config = dict(
    crop_scale_min=0.5,
    loss='mse',
    attention=False,
    residual_init='none',
    beta1=0.85,
)
Rows from block 9 of a small image deblurring model, named by matrix and row number. Rows with one number belong to one channel. Each number is 500 + 50 x the weight over its row's rms, rounded and kept within 0 to 999. All counts start at 0. Numbers have three digits each.
Before each channel's rows are labels from the 100 images, of 14976, where the channel reaches its highest value: "strongest on" is what is common among them. Only what is clearly more common there than usual is listed. The data: microscope photos of single blood and bone marrow cells. In brackets: how many of the 100.
# convs0: first 3x3 conv (model.decb.0.1.convs.0.weight, 192x192x3x3, each kernel summed), inputs 96-191
# convs1: second 3x3 conv (model.decb.0.1.convs.1.weight, 192x192x3x3, transposed, each kernel summed), outputs 96-191

strongest on: cell type: segmented neutrophil (41)
convs0.50:509484458499459499531607465487491481442465452474565450409440465469429496446542442591435454453540468459448427445464473434539446454579409495392451425517446500459528433413579453473483469443527590494566478408549569468488482503470498528455460512523413454509450438466440483544560525469410465464
convs1.50:448507455507580503424300554575581535509455497447472543524584570550483493504406511346492516476420558583536448514541471472439566600419480535473486494455506452481491548509446447550462495475454481512449448502447474551437491490468429513482485514491554478499482472516507553468466393489547479512

strongest on: cell type: lymphocyte (50)
convs0.64:389488475506495524486510482548533513522508538531510474418522514548536499379477479517534532547505486509502535494494484395525500533513458510505545473520466442374480504494510351491521457367509513508516343532510513546416533503492517488560487543511444447489455442510410528485525495470487522521
convs1.64:479519589531477469462408390466481522398563465535445521564513454544505506553469576421496518477481456490498512595496577600511488486484603494604455606467550435523474508602485565522500580455538444460403560501461470490471491518528523464471533494491503460502502539492551534439459434518550472565

strongest on: cell type: segmented neutrophil (42)
convs0.149:455496489461532499544551439512534505430472446498532523448542490487415487401521440517448489469502469513520466403574489408487523494548447503433532418476421508462469502435547443404432523405520532516503413420495512510419495472455519540478418424442452410449445410513410531498522547593437516462
convs1.149:522522537471435531580493466458403549522569495431455536530469468450501563407488533515542385530580538470497449612447519485463436454515587385479570413461481500512546486509405524390566485497439512460479584556630477525442480608543472543518481510571485476574533467512524552551492574477436532464

strongest on: cell type: segmented neutrophil (44)
convs0.138:460499453407519508452545436491483470459490465405546524426431529488453415460510456516464421462532508505500397455474501494461442458554421518442455445566463488479396510442578451431406487420563571482455436442490546454418500484464420502516479485418466447455464476492479494437558511496411408433
convs1.138:483414468584535464479486488506509489503558470512456530517569540393452438492500547489459426492472555501640446512486507495440605522493499497489481526421436443547445475544413549450465539515457398430387497465425442505518430486490471522477388483536543515427540492522562515569452534585450514535

strongest on: cell type: segmented neutrophil (46)
convs0.111:475522494512513547536590492509518540487552484478555506399509520516458532422549459574471537481545501511501463496501507398545497516578439496433513409528403489443517518434572412460498520431551580506554466456574570513483501502476509545514486524494404410484427396493417501537569557512461465505
convs1.111:451528484563544455419360497570559561419458494515404548534536525550495483492383508361468479467436477547518460491577532522443541554463516539545504573442553417498401544564427527545512493503484472468409519506416437560463483516520484473491474456502562511532497547507572539410447415550535476531

strongest on: cell type: lymphocyte (50)
convs0.25:358511489506486533452521482537532551533493519524523475446529514553494520356441508523527553519500512500513525509509501444509513543516504512508549495515495404374464511505512363482521464369546520515529372520512523555431517505466516502551488509515466480497465458524455520436538518457481519509
convs1.25:470457605506468491469406434486477498410559518545424537539524466494524535547433538461502543503432397475540533548541526622545501455534555491590527580493552435562460488580506576547520509486557489488408587517562470513502511501519500391502548530500520450541509563519549535454508427547558503487

strongest on: cell type: segmented neutrophil (48)
convs0.90:473456511472445551535583518459462484494549461483582441455429456461466556488536478597482492498583517438438501474457497448596438452587446455436489460582467487451532432463590454519548491462599592509583472460565590446493527530486505550451464504572437478498487417455447465522593566445422450462
convs1.90:412536428523591462410345514568553529503476476466459547547567565543498455521387504346505538463480528576529487527522506516422562564425507512533488486448526416455459595507491477548470540485432511480422460508457513541470472541476455478499509491495586518522479499529559540458455383485554468531

strongest on: cell type: segmented neutrophil (42)
convs0.24:480491471464463447459535495475470455458466460481486474378451480491454468458490441522420442433500486483486424460469493388515486480540411507417472412456451438472522469424513445500476496452475540458539446430537508494447413491450452489405511441475395403453452434492369482497496488478430420457
convs1.24:426520530541591484472404481606580569481530510507409554537588511554506485460400498413501501497450460611548499498556560519487580592479523508531533548508545399489403602514391539510488522430476420491411512547468414590503499492536488457516490507501501446573499526521513547448483443571568492564

strongest on: cell type: segmented neutrophil (91); smear: peripheral blood (75)
convs0.95:446484477451475492484504502469457424462451473485509445388444484480446493434496429524426456484505548491455454477453489384541513489503419485427488411488426442457512465402508438468485506423496511485530441453524505479434419538447498495435460438489407382455451426457399485484507497524432450454
convs1.95:454512504548548471497389457558558609447530502473390564538544491527544470474445524421486500483446467571527511536505577524484537557440557504509522557441522412517403596560422563514519561422446436462410506518435422551499504485486460472545487511542503438577596532484589565443482459575542493609

strongest on: cell type: lymphocyte (55)
convs0.174:397547475512520510512586501530548592462537504501574519432529553546451483430519487581470529524523530533519462500521543411569517550573465526459509459549479438426463547461579393478524477411569589482549404469580562550450528472458499542516500488516437446562481441554429535512569539486478449537
convs1.174:429484516510507433462366426528587546506399500533458553521506480563511436476399501433466476436416437522563453410548584561505554527503512627527459484474518470475414536481512513535508478480494511480466552524505567580520465486498503419477503446466611567552499551531573496447418431556551495481

strongest on: cell type: segmented neutrophil (40); cell type: erythroblast (37)
convs0.141:406495479495526510465476520567545507507528516484483496413548531545549513434453456498538542499499466527517513462502489408500537516494437540443546413519447436408459488441477406479547498393528490461510366564497487558443491505544462464536486559521396395506404377520387547455499484462516533516
convs1.141:478556465526541467411435510537570583453526458455452561574595450538498535582433598396453479541466579533521502583523501527457532507462584464587455587430528459553499532553463561529494550501428472436444519429453454498473456561450434529446458470487535476497596549456550522510512453537547486521

strongest on: cell type: segmented neutrophil (48)
convs0.53:466481499507451524537592508484490507506540491483563470393475468478452536457532402580483466487574511464443502449508531449552466455579398471364503421545441481450522425402559461508543541421551569482562483444548565453506499513486551521457442530514388426462427442456449485520565542471422469487
convs1.53:455512428474544473406304561557496540488479461436442519530546555518482494532400510344472497470445557580519469502507428520409534578389492515510461506430482446443457586520441449537466535516433473489421481474443464496450458550469395500468474491516597521505502492506534550451441412468501454468

strongest on: cell type: lymphocyte (51)
convs0.175:420484479529488523519554467513520531535541507504528487372508499517471496433497444539511523525516502490484477493496506375526489521539407511445502401525423445428498499435533385465504456413521547486529385512553537509448503515487520521527518513508414416499427391496382508512545504482473508501
convs1.175:454502523538545457453365468551558548393485477474422562561540498560482488495411512367454522451472470541522469519561564550454561541456530532573492552429541407476433562566436536534498505437467446456433537497435435570489453490524457471461485453486541440554471522499534513434423448560582445556

strongest on: cell type: segmented neutrophil (49)
convs0.114:437478485487457499492542526456470469484460436434515436414448477472453498401509431530426408489521479458451445455475482437504452465535392483391462400490414456415471462417528395518540507420506527485506432411511528459458473497481475499448446521523403411452434422479442486485501499489426459465
convs1.114:477541432517611473442354547561574533448464487471439493507567570547492515476426468372495494483443576593580450551517492511435526549461528527484475498438534487474456558530390477504505550512446483501407500550471470565421447492518435547508473528499576551552508460536567603456469441460513473528

strongest on: cell type: segmented neutrophil (40)
convs0.58:469419531488429534528553515423431403500527491475550415473397439442455558489520475573479456529545522424426509503430493468588437424553463436455484464548461501456528415456542466536526521463576563527575477446564566416475528530455534547449463505560454467455480435443473434521553561471399438435
convs1.58:438556396544589450394400567548561519520491496475419549530545551523496499495406516369514513481423572560528480509491464502413549563412497507531507513444506416448400607516423488531488543507452510472413475514444491511467467539494458527514492494490561539554466499523584543454434447481518471517

strongest on: cell type: segmented neutrophil (77)
convs0.13:414525475494510507478525482527517550514534518480510523387512523516480494415488424530515507476501464518516479456511509388530507534529410497439509417513453453435466525410528418445504488388529531495519402492520525525393488490496495498543497527502407404503405397511389522510538500490452493525
convs1.13:461516534506544444460352516543517559375491478488427539562549502538511479502428538367436526437414481537503483581513529543467520524468516493532544575470507423502428537593436562556517480441482454437415540453464447540479430540492440468469454459494535411565574554500554548437459435559544486541

strongest on: cell type: lymphocyte (60)
convs0.97:460490473432474497487527521483475467444479446473526478402449485475434481468536419515411416439507500484494426444478481422519492466535399496403468393500426473438491446400540440474480516446494532475536452427524504476462435490465489515417478457473395389450439426486391481507485503525452421461
convs1.97:437501514539573498460400479587578585496510499490394577535573516554504480467404511393505516504461472591543505515539546498456587587446527528507527576476511405474413589525390533497512540436454428458385494558450417590506487507513489470513500497525526454547509544526528564444477474550568493569

strongest on: cell type: lymphocyte (67)
convs0.103:532440596522440503507442515415434464540471477468474439606446465458497536558506609474494491528508525420440538543469517586460443438441637486611500609495559512523525445612447512546508502544478449547485533496480456441545524528478507463501474507523618606515587564457560455517480512486513528490
convs1.103:467489483568568457453481539565553576449456434478494589593571502534459459574467508483409493439487506575491460504584568477482564560459462547447447456468510469482449553459479594545452492483483474433486418446459480551486402493466472515435456454515457504467507485482511503460453494588569447558

strongest on: cell type: lymphocyte (58)
convs0.102:440523477493517524507552514519523541478521486489521508400517523514471484395515432537500511477512483514505457485513503368511514514544420504433529406493405480421489511432538408443504505400516545490528409467535536522428510485498509514518477523495401400476424397499385520515534514506465496511
convs1.102:472541505562537448431345512522549521450483496487375518564526502583514487470401523357462516468445504532503484595526551539440509554450544516560524589423555411503440537599395557549519511501468435449424540511429418546500488548542475514483474470544524463578521567519535558396465436523565462543

strongest on: cell type: lymphocyte (50)
convs0.68:472482480499468531515598486460446444479537446505576439466426480457430531464514469596471511473548502461457474470469486453598473457599434485435504451584471486430524432452594456530505512434573601505572486442576587455467496497510525564454499485535436480494485392468436505534583548495403450468
convs1.68:431555490529567475411346543575587606496479481448459573541565545564497479517390497338498525489467553591532483535535519473448534545422508524539506499452527411490466580512460482543485556463460520494460437495454493540458477563483444530498506491493572479522487478516558548468462413493562471548

strongest on: cell type: lymphocyte (52)
convs0.55:407498454511506531501505503534526526519522522502512495387517513536508493404493444518525521515493485512510515492499508369521513528516417505470537434516445477412499516445506378460523484381520512494515370529517514535435511494507516503537496526509407399496426404506378523515523501491489514524
convs1.55:464502554551500450453410433518529541377519455508459553565517482555500494554430557398475546476428456509488501593543564563467516503474578502587464598437550385503455523594464583550502516445493448451422539457445441516480463503522477476470511476496506453520562539512588535440439438547529464550

strongest on: cell type: artefact (25)
convs0.135:376502590450477500420424542458474446538463518445479431484466477480539540421371484440541507574465542486481539452487439462513499474430461461471489470471462394393455461466447449440484573420508443537525428552427454467403522515524502520494500482534436447481474464473453490404452480413526583437
convs1.135:426523601530555590442406441497460616415558474526502575461536488503538616513414564488532516527480475504541496598513561504537484474576514404504502511600488411451377450511545503445550596456525465526525547469573550542484509494491510498487445446537575457478526489523428552481610507560587494573

strongest on: cell type: lymphocyte (66)
convs0.181:391491503509496564479531444539544551510522534534499473425551509562526516365472497529534546516502497524501513498481476406508497536518459510508551491512465436395479528505507374478523482374509527527522337526515521564426515496483532508538507538531463462511465454528422514464522504461486521502
convs1.181:460476580574477477450423369478494499424581500525426507567512470526520527508419551435491511497467459486497505588522490610500526481465570519582480604426571416513414489602461538577523559465526427469422539535481457501477487484526478455497502507474522476554456545495505511420450409508586468554

strongest on: cell type: segmented neutrophil (43)
convs0.37:440472473483471537527556536472477481501535472469553431442450475478449535446530443568427442486552484463457477482463527435579473474570414480399478430551416491415522462403554449528561518405581561498562444441561550461454468527482540525471426539532410431473462418452439472536570549438429441471
convs1.37:439553432498569470400380550567541565462472473456408507526590545552475458518412496358482506468457530616513450509495481525437556599416515500520479502451491419455407627514434489539496533495442488474404491498444466544442466521522448475487512478491562521528491472511577559453451415480524447523

strongest on: cell type: lymphocyte (36); cell type: erythroblast (35)
convs0.189:379485471514482529433508463516472521476489524442479478460493518522511483376417487515494502470469480519486488491439514422494487538497482511533508512435507441355458529488506367488497424369486509490521369491495505517416518461456479469573459556520495495497505477484457498422514476438461511499
convs1.189:468445553522535494481428434489463490453553468537436482542541472513471482534450545413515529498449462476483467533496447522460530491478546490507517560446472403474444489526499583516500520507495406466401564529477438453517513472553552543452475472522515500455459606496528498505465372555531500489

strongest on: cell type: lymphocyte (67)
convs0.23:501469610486479474511403567428456498552457561437442475557448476488546561529507593399543475527498516450451573536460511531467477482378607556583472592448527496498503498592405507539534489499443399600450500529405433461509545515514484432559489488530541558528560522482537459499452476456529555519
convs1.23:470493495580594515500508480576574603489498499489489647576589536609520471519463453485507473503530488575526483452627580454463577561477466519480531544530519470456461564503499547515487480466465505481485449547488495598495522500491476510521517501471526440497444484535410528487474485630573499564

strongest on: cell type: lymphocyte (42); smear: peripheral blood (40)
convs0.81:442525460502464464474539435493496517492468451487494475410485532511467416365485456520467504458484479475497417452486509447477474492518452500474514469447474464401480491464522402435457478365472534448491381442505504488401462451454473456533504495448446442502433409525434510496526472471437488506
convs1.81:479490601482529496496339499542532536467547490458405555582546515515491460464403502346488473496457506528535466544538512518468470514449522494505558544443484445530525511529403565494474542398478434473456548494536447533460504564539474503479458524536492443565562520509488570467454428559520489531

strongest on: cell type: lymphocyte (59)
convs0.92:438496435485486494501518493488470477496498486519519451367474478490498485453495428524460549473488493488487467478438493366542509503518394486442522393512405494438523488406518438457512480411530524468540408504521519496421475497518518490495514495496372391489400378471353488520517504477491463527
convs1.92:438514548515547449451377461551550601437517464460397590551556494572481492514389523360490488484465478548491497539536577488474532542455558502553491569423535357504470551550456566521499531435484454458431495486438426548486494514505482479506503489492506441506500508499547537454476444577561482571

strongest on: cell type: lymphocyte (65)
convs0.176:553473627493473463492410560433451512539505527490439482543452487462528496562520600413552535563509550458461591534440486561425483470411603505595526612465542512530500482596428516540515504528447411556433550536430425444538579471505489431564518469495547549508597553500556472541458464449526576517
convs1.176:547484498578598468543591514503517549500491498528538610567519474577530474528555453610492473490538533554498520456654632488479524575485445548457505489515488525430530573527557610545535449501437540468501461520505558526523489486491495509513511482450449489476421457505452496508488538662572494550

strongest on: cell type: lymphocyte (57)
convs0.187:371480475521492511467533464502501538568490574504517458427504518539519523385440473517529521549477504513507545469473524427539474531545438480473517466486446438413500544476525378477505462376512536501501357534521522527397524525460477500547492525550448444485460459517432495447541509472466533479
convs1.187:469432557566553490504417379505521550408545470462388560533521446490484545550447554410487469483558408485537471500555561522501526498528595470565497538426552454532424488561483537498489489485479413502469573504518474534531470460535402451488503510560545483502555553484547495449449452535548474584

strongest on: cell type: lymphocyte (38)
convs0.140:502510445503469527532586475487482494461514435503560462414453467490444499449536434587403490445518466477474416454481473456574478479579404484409494433547455507456529450399580465506508478443545589477579457448563576482484440499494503504456487507484415441522415439453443474549569536402438450487
convs1.140:434500505495582483413329538581565559497462484435442556527615557552479471494367489349489508481432537607516457491539470461455569561411475514486497494438482406490442562505435476540478524463489478503465460492441456537446487511480449523461482482483562492509502495500502536482452391505550475516

strongest on: cell type: lymphocyte (56)
convs0.31:471513446487501486497547468519500516504520479534514506381501518513470483418521445538482502455498453516507455460510464394542498507541403505448523424523446479427514491435551446463487469403521548472524409476534534514422472488472507502509486499477369384505421400497358525521547500503438486496
convs1.31:452492586493537464477351499523535581395523469428409573567524501527484479497418508361459480498454503518523482575542535523482488512465533486522559582450513426511521498560430571519465525399451448461458525482491450531452467561526446490482470507524518409545568529511511567440456445566543485556

strongest on: cell type: lymphocyte (46); cell type: erythroblast (32)
convs0.142:470483469427494465412545464493491488446496402500508510438490473424428494418418469504471482433482494503509455434488483471440485440527452481443516448481478417452402478487579427452358505455515545466494474401492525450459422471467521524471506477478478471508486465505503498386506471564446452427
convs1.142:451522626566547562499451459488455563487542556553520518488531592512548475445431513525495441522388470514583496498547593563547553591559483530464532533569547448525400479489387601486541520413532436539481507516567458526536516555576538460542447534592564422535432489537460602442531539619547527562

strongest on: cell type: lymphocyte (51)
convs0.46:411528471501511512498542475529535562508523492499516533413517532527487485405489439531517487502502446508513473466509507392517494515533445491462528440501446464419479511451528416443498477351522537479520366472532527518404520480485515488546495536493410431485425415527385519487539500499460523526
convs1.46:440520554537533417462391501524499522444484464488394534590538496535477491499407530374425493440409509536506485581527519548460511563416547527518523555445510414487470522558435567567475488471467418440440522459454453530470448559532454498428458455517513432544556544479515560455441432535524460535

strongest on: cell type: lymphocyte (45)
convs0.86:392487481492523539471507535564544543525533572513487491415552522551554497391460471511537511547505455543516540453512459387516510545493439515493540465517449459382455514475498387471550489372496508506509375538501498562426528480505517472548480542502444446518460437514402538479505509500500556513
convs1.86:494522530529528462478442357515566481445498467516406475578519423550513516527488617444477518496447515524474508600499528603493531467446595511608442582478578489508444500626448590528491609486456425439399558480468472530500463613518496523444513483523542525503577530464542560477425426483575457526

strongest on: cell type: lymphocyte (55)
convs0.41:342485528481571581406496494566505521482491515491518509493550546563523524388401535524520515510485521568529506498490463419559520547502498528565552546557546444375422535532528389510549509412523493525552384528492502572414503513522511523542434570506507478489509513487456540416491487486511502495
convs1.41:491513563539473516480455506456483588507562503508446516541491431513545486538484613437575486505475409442558551592516585559532503459535589448521553569481465414591407494490566580477504573516514497480428620520522534519516489504535551480537517525502506427508512645497559600481551495582530497540

strongest on: cell type: segmented neutrophil (42)
convs0.124:459468488444430475484531521438434421455450419450495423400416452452450500453522439524417403444514512452447438462470501449523448427539408477399464418491427464449482421413518448500511510436495530484537449430524521440466445519447445498403477481524406428451436436463443442480500498445429410428
convs1.124:479529466550602492462398519595604553494526524475423537514589577530519515440460486427495546508458540617578490556553506508460583595450494513498531552489505436457416598490367469493520554493473445471382470571427413563497474484507439515532480503513549467561483493540547589486467493531546498557

strongest on: cell type: segmented neutrophil (44)
convs0.101:462483498507460544515590502457471510504572514500537484387438480469445522443507428568486524506535512454455499457495533413568444468582418451410494423525441448473519457423563462463530471417556579497563441465570559444450513492444516537522536511557411421471431427478440475505576532511430524475
convs1.101:448514503517577459448379497592587558473460484477403533550571530555486464466396485351468496462445478590509463499511533512440572592427501543518492522454515416442423569533407519535485528472467438474389531507441437569489473513523444491471499464520545487547472532520522527427440432504561460572

strongest on: cell type: segmented neutrophil (47)
convs0.15:477459507445445504512556505435431430469509425495521434415425449442424501463540445543421451462530527452444445478465506438565465429560424460418463432507424468467522417429541442478500538450512550478563473429554537435474437507429497521391462434500423422442454448443435450506524539534435439442
convs1.15:440513477546575482464418492589598572524498536511426561519537540529541425438438490420511535534459491592549484517523523492436561596451498558488539539468512434420438593534405479475544566454453451482378479559429417579469494475498487493543500495525559486563499534515550569476457483491552503574

strongest on: cell type: lymphocyte (54)
convs0.60:412513446512508510508522495534526531505520513497528500401512505517479490407494447520501510495495488514512490484482512375529512535513426504466522425516439487406512513441526403453508476351519520476511375508520523525413501493503514508533494519495409409484426395507373526512530515503476497521
convs1.60:458493555521513440444391493512523516384510476519435550566531487550505495552403537393478548477411440511505526589529558565458521511462570508563499602445534391528450517603466588559491514470495457449419534449435449527478477507541489462467530475495513423532575533528576549452453429543539481552

strongest on: cell type: artefact (30)
convs0.19:442471572447524500406400529484492431495515508476396468519478491478498483433405491392563512548514518488485513492482439483439488510410508454496543507508483408452425461499383459473459477462508398492431403524400387475479515490534479509443507545522488526492480454474493504419422442470463486412
convs1.19:363552544470472524423446425525484566412522467519541531469516471533493581456312508422550500540422464513547511604528627516527564542567544471465495499541555373520359522448521528470501540456512549515516475508564587553482508542522557447503518472557508383537434477489470519451553417518579451579

strongest on: cell type: lymphocyte (69)
convs0.48:506463524479447418479379498409419401525472502472367466549399459436479480534476525389488456479450490439448492507459458547459456428417534474531458540422548465516501441526405527554517474512464388511469515490407378421522489493472437454455520506510540557457554523459535477496424446483471465468
convs1.48:428539566523632498513455490602568583463554508528485552506590569560489494402416513476508505516407428607590497459577551505506603605488465500482502563531505383465395573477430535456517547442519482496426483540517479564505500450557572431506513491463454433555447487510491570478478461575556463550

strongest on: cell type: lymphocyte (63)
convs0.100:439497488476465533490535537511523517485546567537508471401502496520523541428480451535498569494523500506502492475485479370530459510534409517437525413545422487434517506426521410504546497407525533499545407525520518525459511541483532539497535506571392376503425407520384502489520515500468490498
convs1.100:447513504532578453435411455570599545475476479492425566555586506558490499466403526393477520478434468578504481516549518526439584553433521526546476568442548397458415568558449545539498536480449464447368507513452447567503481512508479472474516473501515463530439525517522504441436432543578462543

strongest on: cell type: lymphocyte (51)
convs0.29:395513457511486514495533477530525558532511491510503491402517511533489477391486460530530515498483467506503495475483500386503500518516445497467538443499460460406485503451520380471498467362513529475520370512521510535426489497486514495543498515498419431500422412517384514482533505493487511504
convs1.29:444476545549536459442381420515520506397516480509417552555554484537496500525397539397472548465433473536519483560551551577466533533473553526563484585432534400497464536586459581548493491465473428462448521503446437535453484483538461475476495480486528468538521554498532530448435411550572452543

strongest on: cell type: lymphocyte (63)
convs0.65:520438513523443504520611475449443495469470504487551501499419420434427568494522467598543432503528464446450493490421572495574449431629470428491471491537524505494518428486644515512555546501489636503562488434607616425511505528528563467530459502606479478458454498417484410518579516460445470508
convs1.65:493470453412442522468439543435447466522472469430556465459465494404450506547451522477484482535511585438520470557496322465514453428443500534429477416477402487563503403437514387496475503542501478512595498459443485434475492521430505565472517505520525556448594467499520509540478430441446490414

strongest on: cell type: lymphocyte (66)
convs0.171:531449587516448489513444509419444447516485478475468427605459475451505552545518631455514495507531550428438539542467497580483435428451645491596505615485551528517521451623441516536496499535482450537480519500462465439542517531473512468495481500530614608534597568468573454516477511477504522458
convs1.171:460483494548587483470479529581570576464463447470513589594575489583477468576463536489448490459491502582491446507596549479476569585460478546455449474459519464484473584464498605548472481474487498458505425457478497557471429485466440501423446467511467517463499460495518483481424491598562449540

strongest on: cell type: artefact (27)
convs0.139:496464507464430411462413498404415398512454492472374456502390436418471472521466474396491448481433487425435481485444442523461442413446477462481457506409514467506485411488421499511491478476449419499483502478447384411514471464463433479445522495494507522454523504446506449487411435470461455466
convs1.139:453553577541630492521483487597539601435587521529539555500579557557504493413416528514524492531394453592589500433591550517508589620527458495471492557541519401469415566466433556428502550453474538498455469535520500551498510479555571445511487502485494441538493485477473546509487493567559476564

strongest on: cell type: lymphocyte (43)
convs0.77:411484545384458485463517504469470412427502431447518437441433483444418510408507486525419460487502517457455456447477485460510482449502465476463483468499488402410411433457509411451490537407503521517566437429526495490425455522448462508399476440514445448471465448484456502444465513501443376448
convs1.77:476530552589592498492445479555545612456533544533447592504558542479590443520468597563497467481460479530601447491546597544562550535535494488574529600565554420542442504539473597442527529454544492460394514511508478616504500476455471460607479524495522466531635488532588588507534519632566537571

strongest on: cell type: lymphocyte (69)
convs0.115:534446601521444503504445520419435466528478491463477446607448463462496524556503612470492490532513531419449541544462508592462451445442639481613492611485561510520524452611449507548502505540474454565487534485479457445539519528479506463497468504513615613512589566470561452510476511481518532494
convs1.115:466488484569567451456476537566558574452458438480497587588572501528461450576461500481403494434485510573497462510587571480485564565463466549451455454475502464479453562458486595545453499484474476435488420448470485554490394495465475524427461452518455507467501477478507502459460496591563442560

strongest on: cell type: lymphocyte (52)
convs0.71:401514465520475543471522473526526552521501507524504478399516513554494492394461461529522533493489476499503491490503509414512500531526459515483539464492479442405480511467513393453496463349529530489516354513519526547420503495475520489548503521497428430497423418527409515459534509465480508530
convs1.71:456456563542493480462423446499495524377522477527470528543547479500493511541421529434467595474457450511526498542518523584484504503499555511559498626442538429496486498591489585544491489493518458452443555510494437496505483519541451448471493508479527455529502596507505526444444381556569480524

strongest on: cell type: segmented neutrophil (56)
convs0.70:466479502437444498478533500450453431464498457473495452391421471464423493453526413531428461468512516462464441454474506420540476447555407479424474413486441465469485453409522460470476522449505545500549436422544534455447452521419473514423482445506405408466443432471417464493518517474441408457
convs1.70:445509514544599447467396477601588560474511517511425572545590538548508485425422509417486481496442459600549481489560562512460584579471505508528529567473535418485407596522401533503500522444465429462396496539447433570523487520523478466511486482506519460561488528524562550437470442587551480550

strongest on: cell type: lymphocyte (71)
convs0.38:520468514476439419482395501416420404516477479474371462530407452433473468541486519388486452479452469431445481506459447552457460434430526471517457545422545484527503427527400528548498459518468389491470524481422379427537480485473424460449515518484546547457547528464550468499424449474473455473
convs1.38:450537565526626514525471479592552596454553517524513558499590556560495504399410507511511492518396423592603498430593557498500596617496431495457488539534495391464421562466451546431499556451494518493461472539536516553502505435551585448503502494478468440531484489498460567497483476575547466562

strongest on: cell type: segmented neutrophil (52)
convs0.184:452485490501481506513556481500493508490525481480538478371485490504472512424516415547473490485522505487488466460478498409529485505554386489402483388521386475419510493395543394457506491401509552515527450482551546504456476519485499521510476522507404380468415396480394505519539522485446475496
convs1.184:466511509503571460442358532583538556400493503471420556586553516559506497507416512387503487501465513552510497533549531538425541520423551500551519595434541436490462587569414541538540550466444493468453550519448445559448476526511459493502516502520542444558533480509575544462431433541563470562

strongest on: cell type: lymphocyte (54)
convs0.47:358489527498495510422561445507512568531532512524523484466505548519449503422388501539527514516509496496496509507486500464528441525553487501482524509490482342377443528512560375471458469409554567509506372450533541503419521445433519497596483502504474495495508437520447484435556500464425520476
convs1.47:476497620500497507524397520483502506424526525527412486517500472524497501471450502497466545441484395473584493521529532621549514496539565544534542538520532450509447489546466605508525489512577450482473648538592458559550480493593585375459525519503503438604458526547531503457472546562589482517

strongest on: cell type: segmented neutrophil (45)
convs0.59:463493478560503509533572500524520516529571505473551488384494497511454529431534446571476556517535512505490499471484495408566503523557415501448483421559414472424517493419562406475519486432550573491532460509575553517488486512493485518531499505504397413488408402493400514524563545495479482506
convs1.59:437505478524543450420363508575551567417463473483424560571541519531476487536383513374467477483466499546525472464561538538449574517444535522554477558447552413489431562547459528544496528481470478475429502471430473551472465517507448466468483468490567487522510509478573535427425398543526473556

strongest on: cell type: lymphocyte (62)
convs0.157:399529484464510542486554422536531574502527487515535506415531554523437489432468463551480494467485473527532462487481461427493488555545460507455555493466476446410450568477556420418475436409523555495518369422549543531433497441414501513576472539497443442512478434534437530475551518521427526514
convs1.157:479515597490544501578445553492452553450522524497422492570522538504523486427487509449472540489481500509566504546544563556528481499479517473534612511471513546525521514542454563495565499507486421493519665575570434531508472546605502469512511509579488413636475537567492539525505483584517483532

strongest on: cell type: lymphocyte (55)
convs0.16:433500480504514519485517464548532547496518513504525497425520529543518487375497472517513503494503481516518480498490492373504525536534446519504523463511458480404505524483528358448495503386505535502496365488520533539410524469474514494576480520476422417494440427510374528512531496525462519501
convs1.16:514507546551526453472406504476483537436552452521429494577507485534486513523453545374483502515513435486502459608504530564457476505490605477564548589439533424531444508582417576505542551465484449470470596484423425523488432575623501506496517478509504445558483495509539522423459454534582460564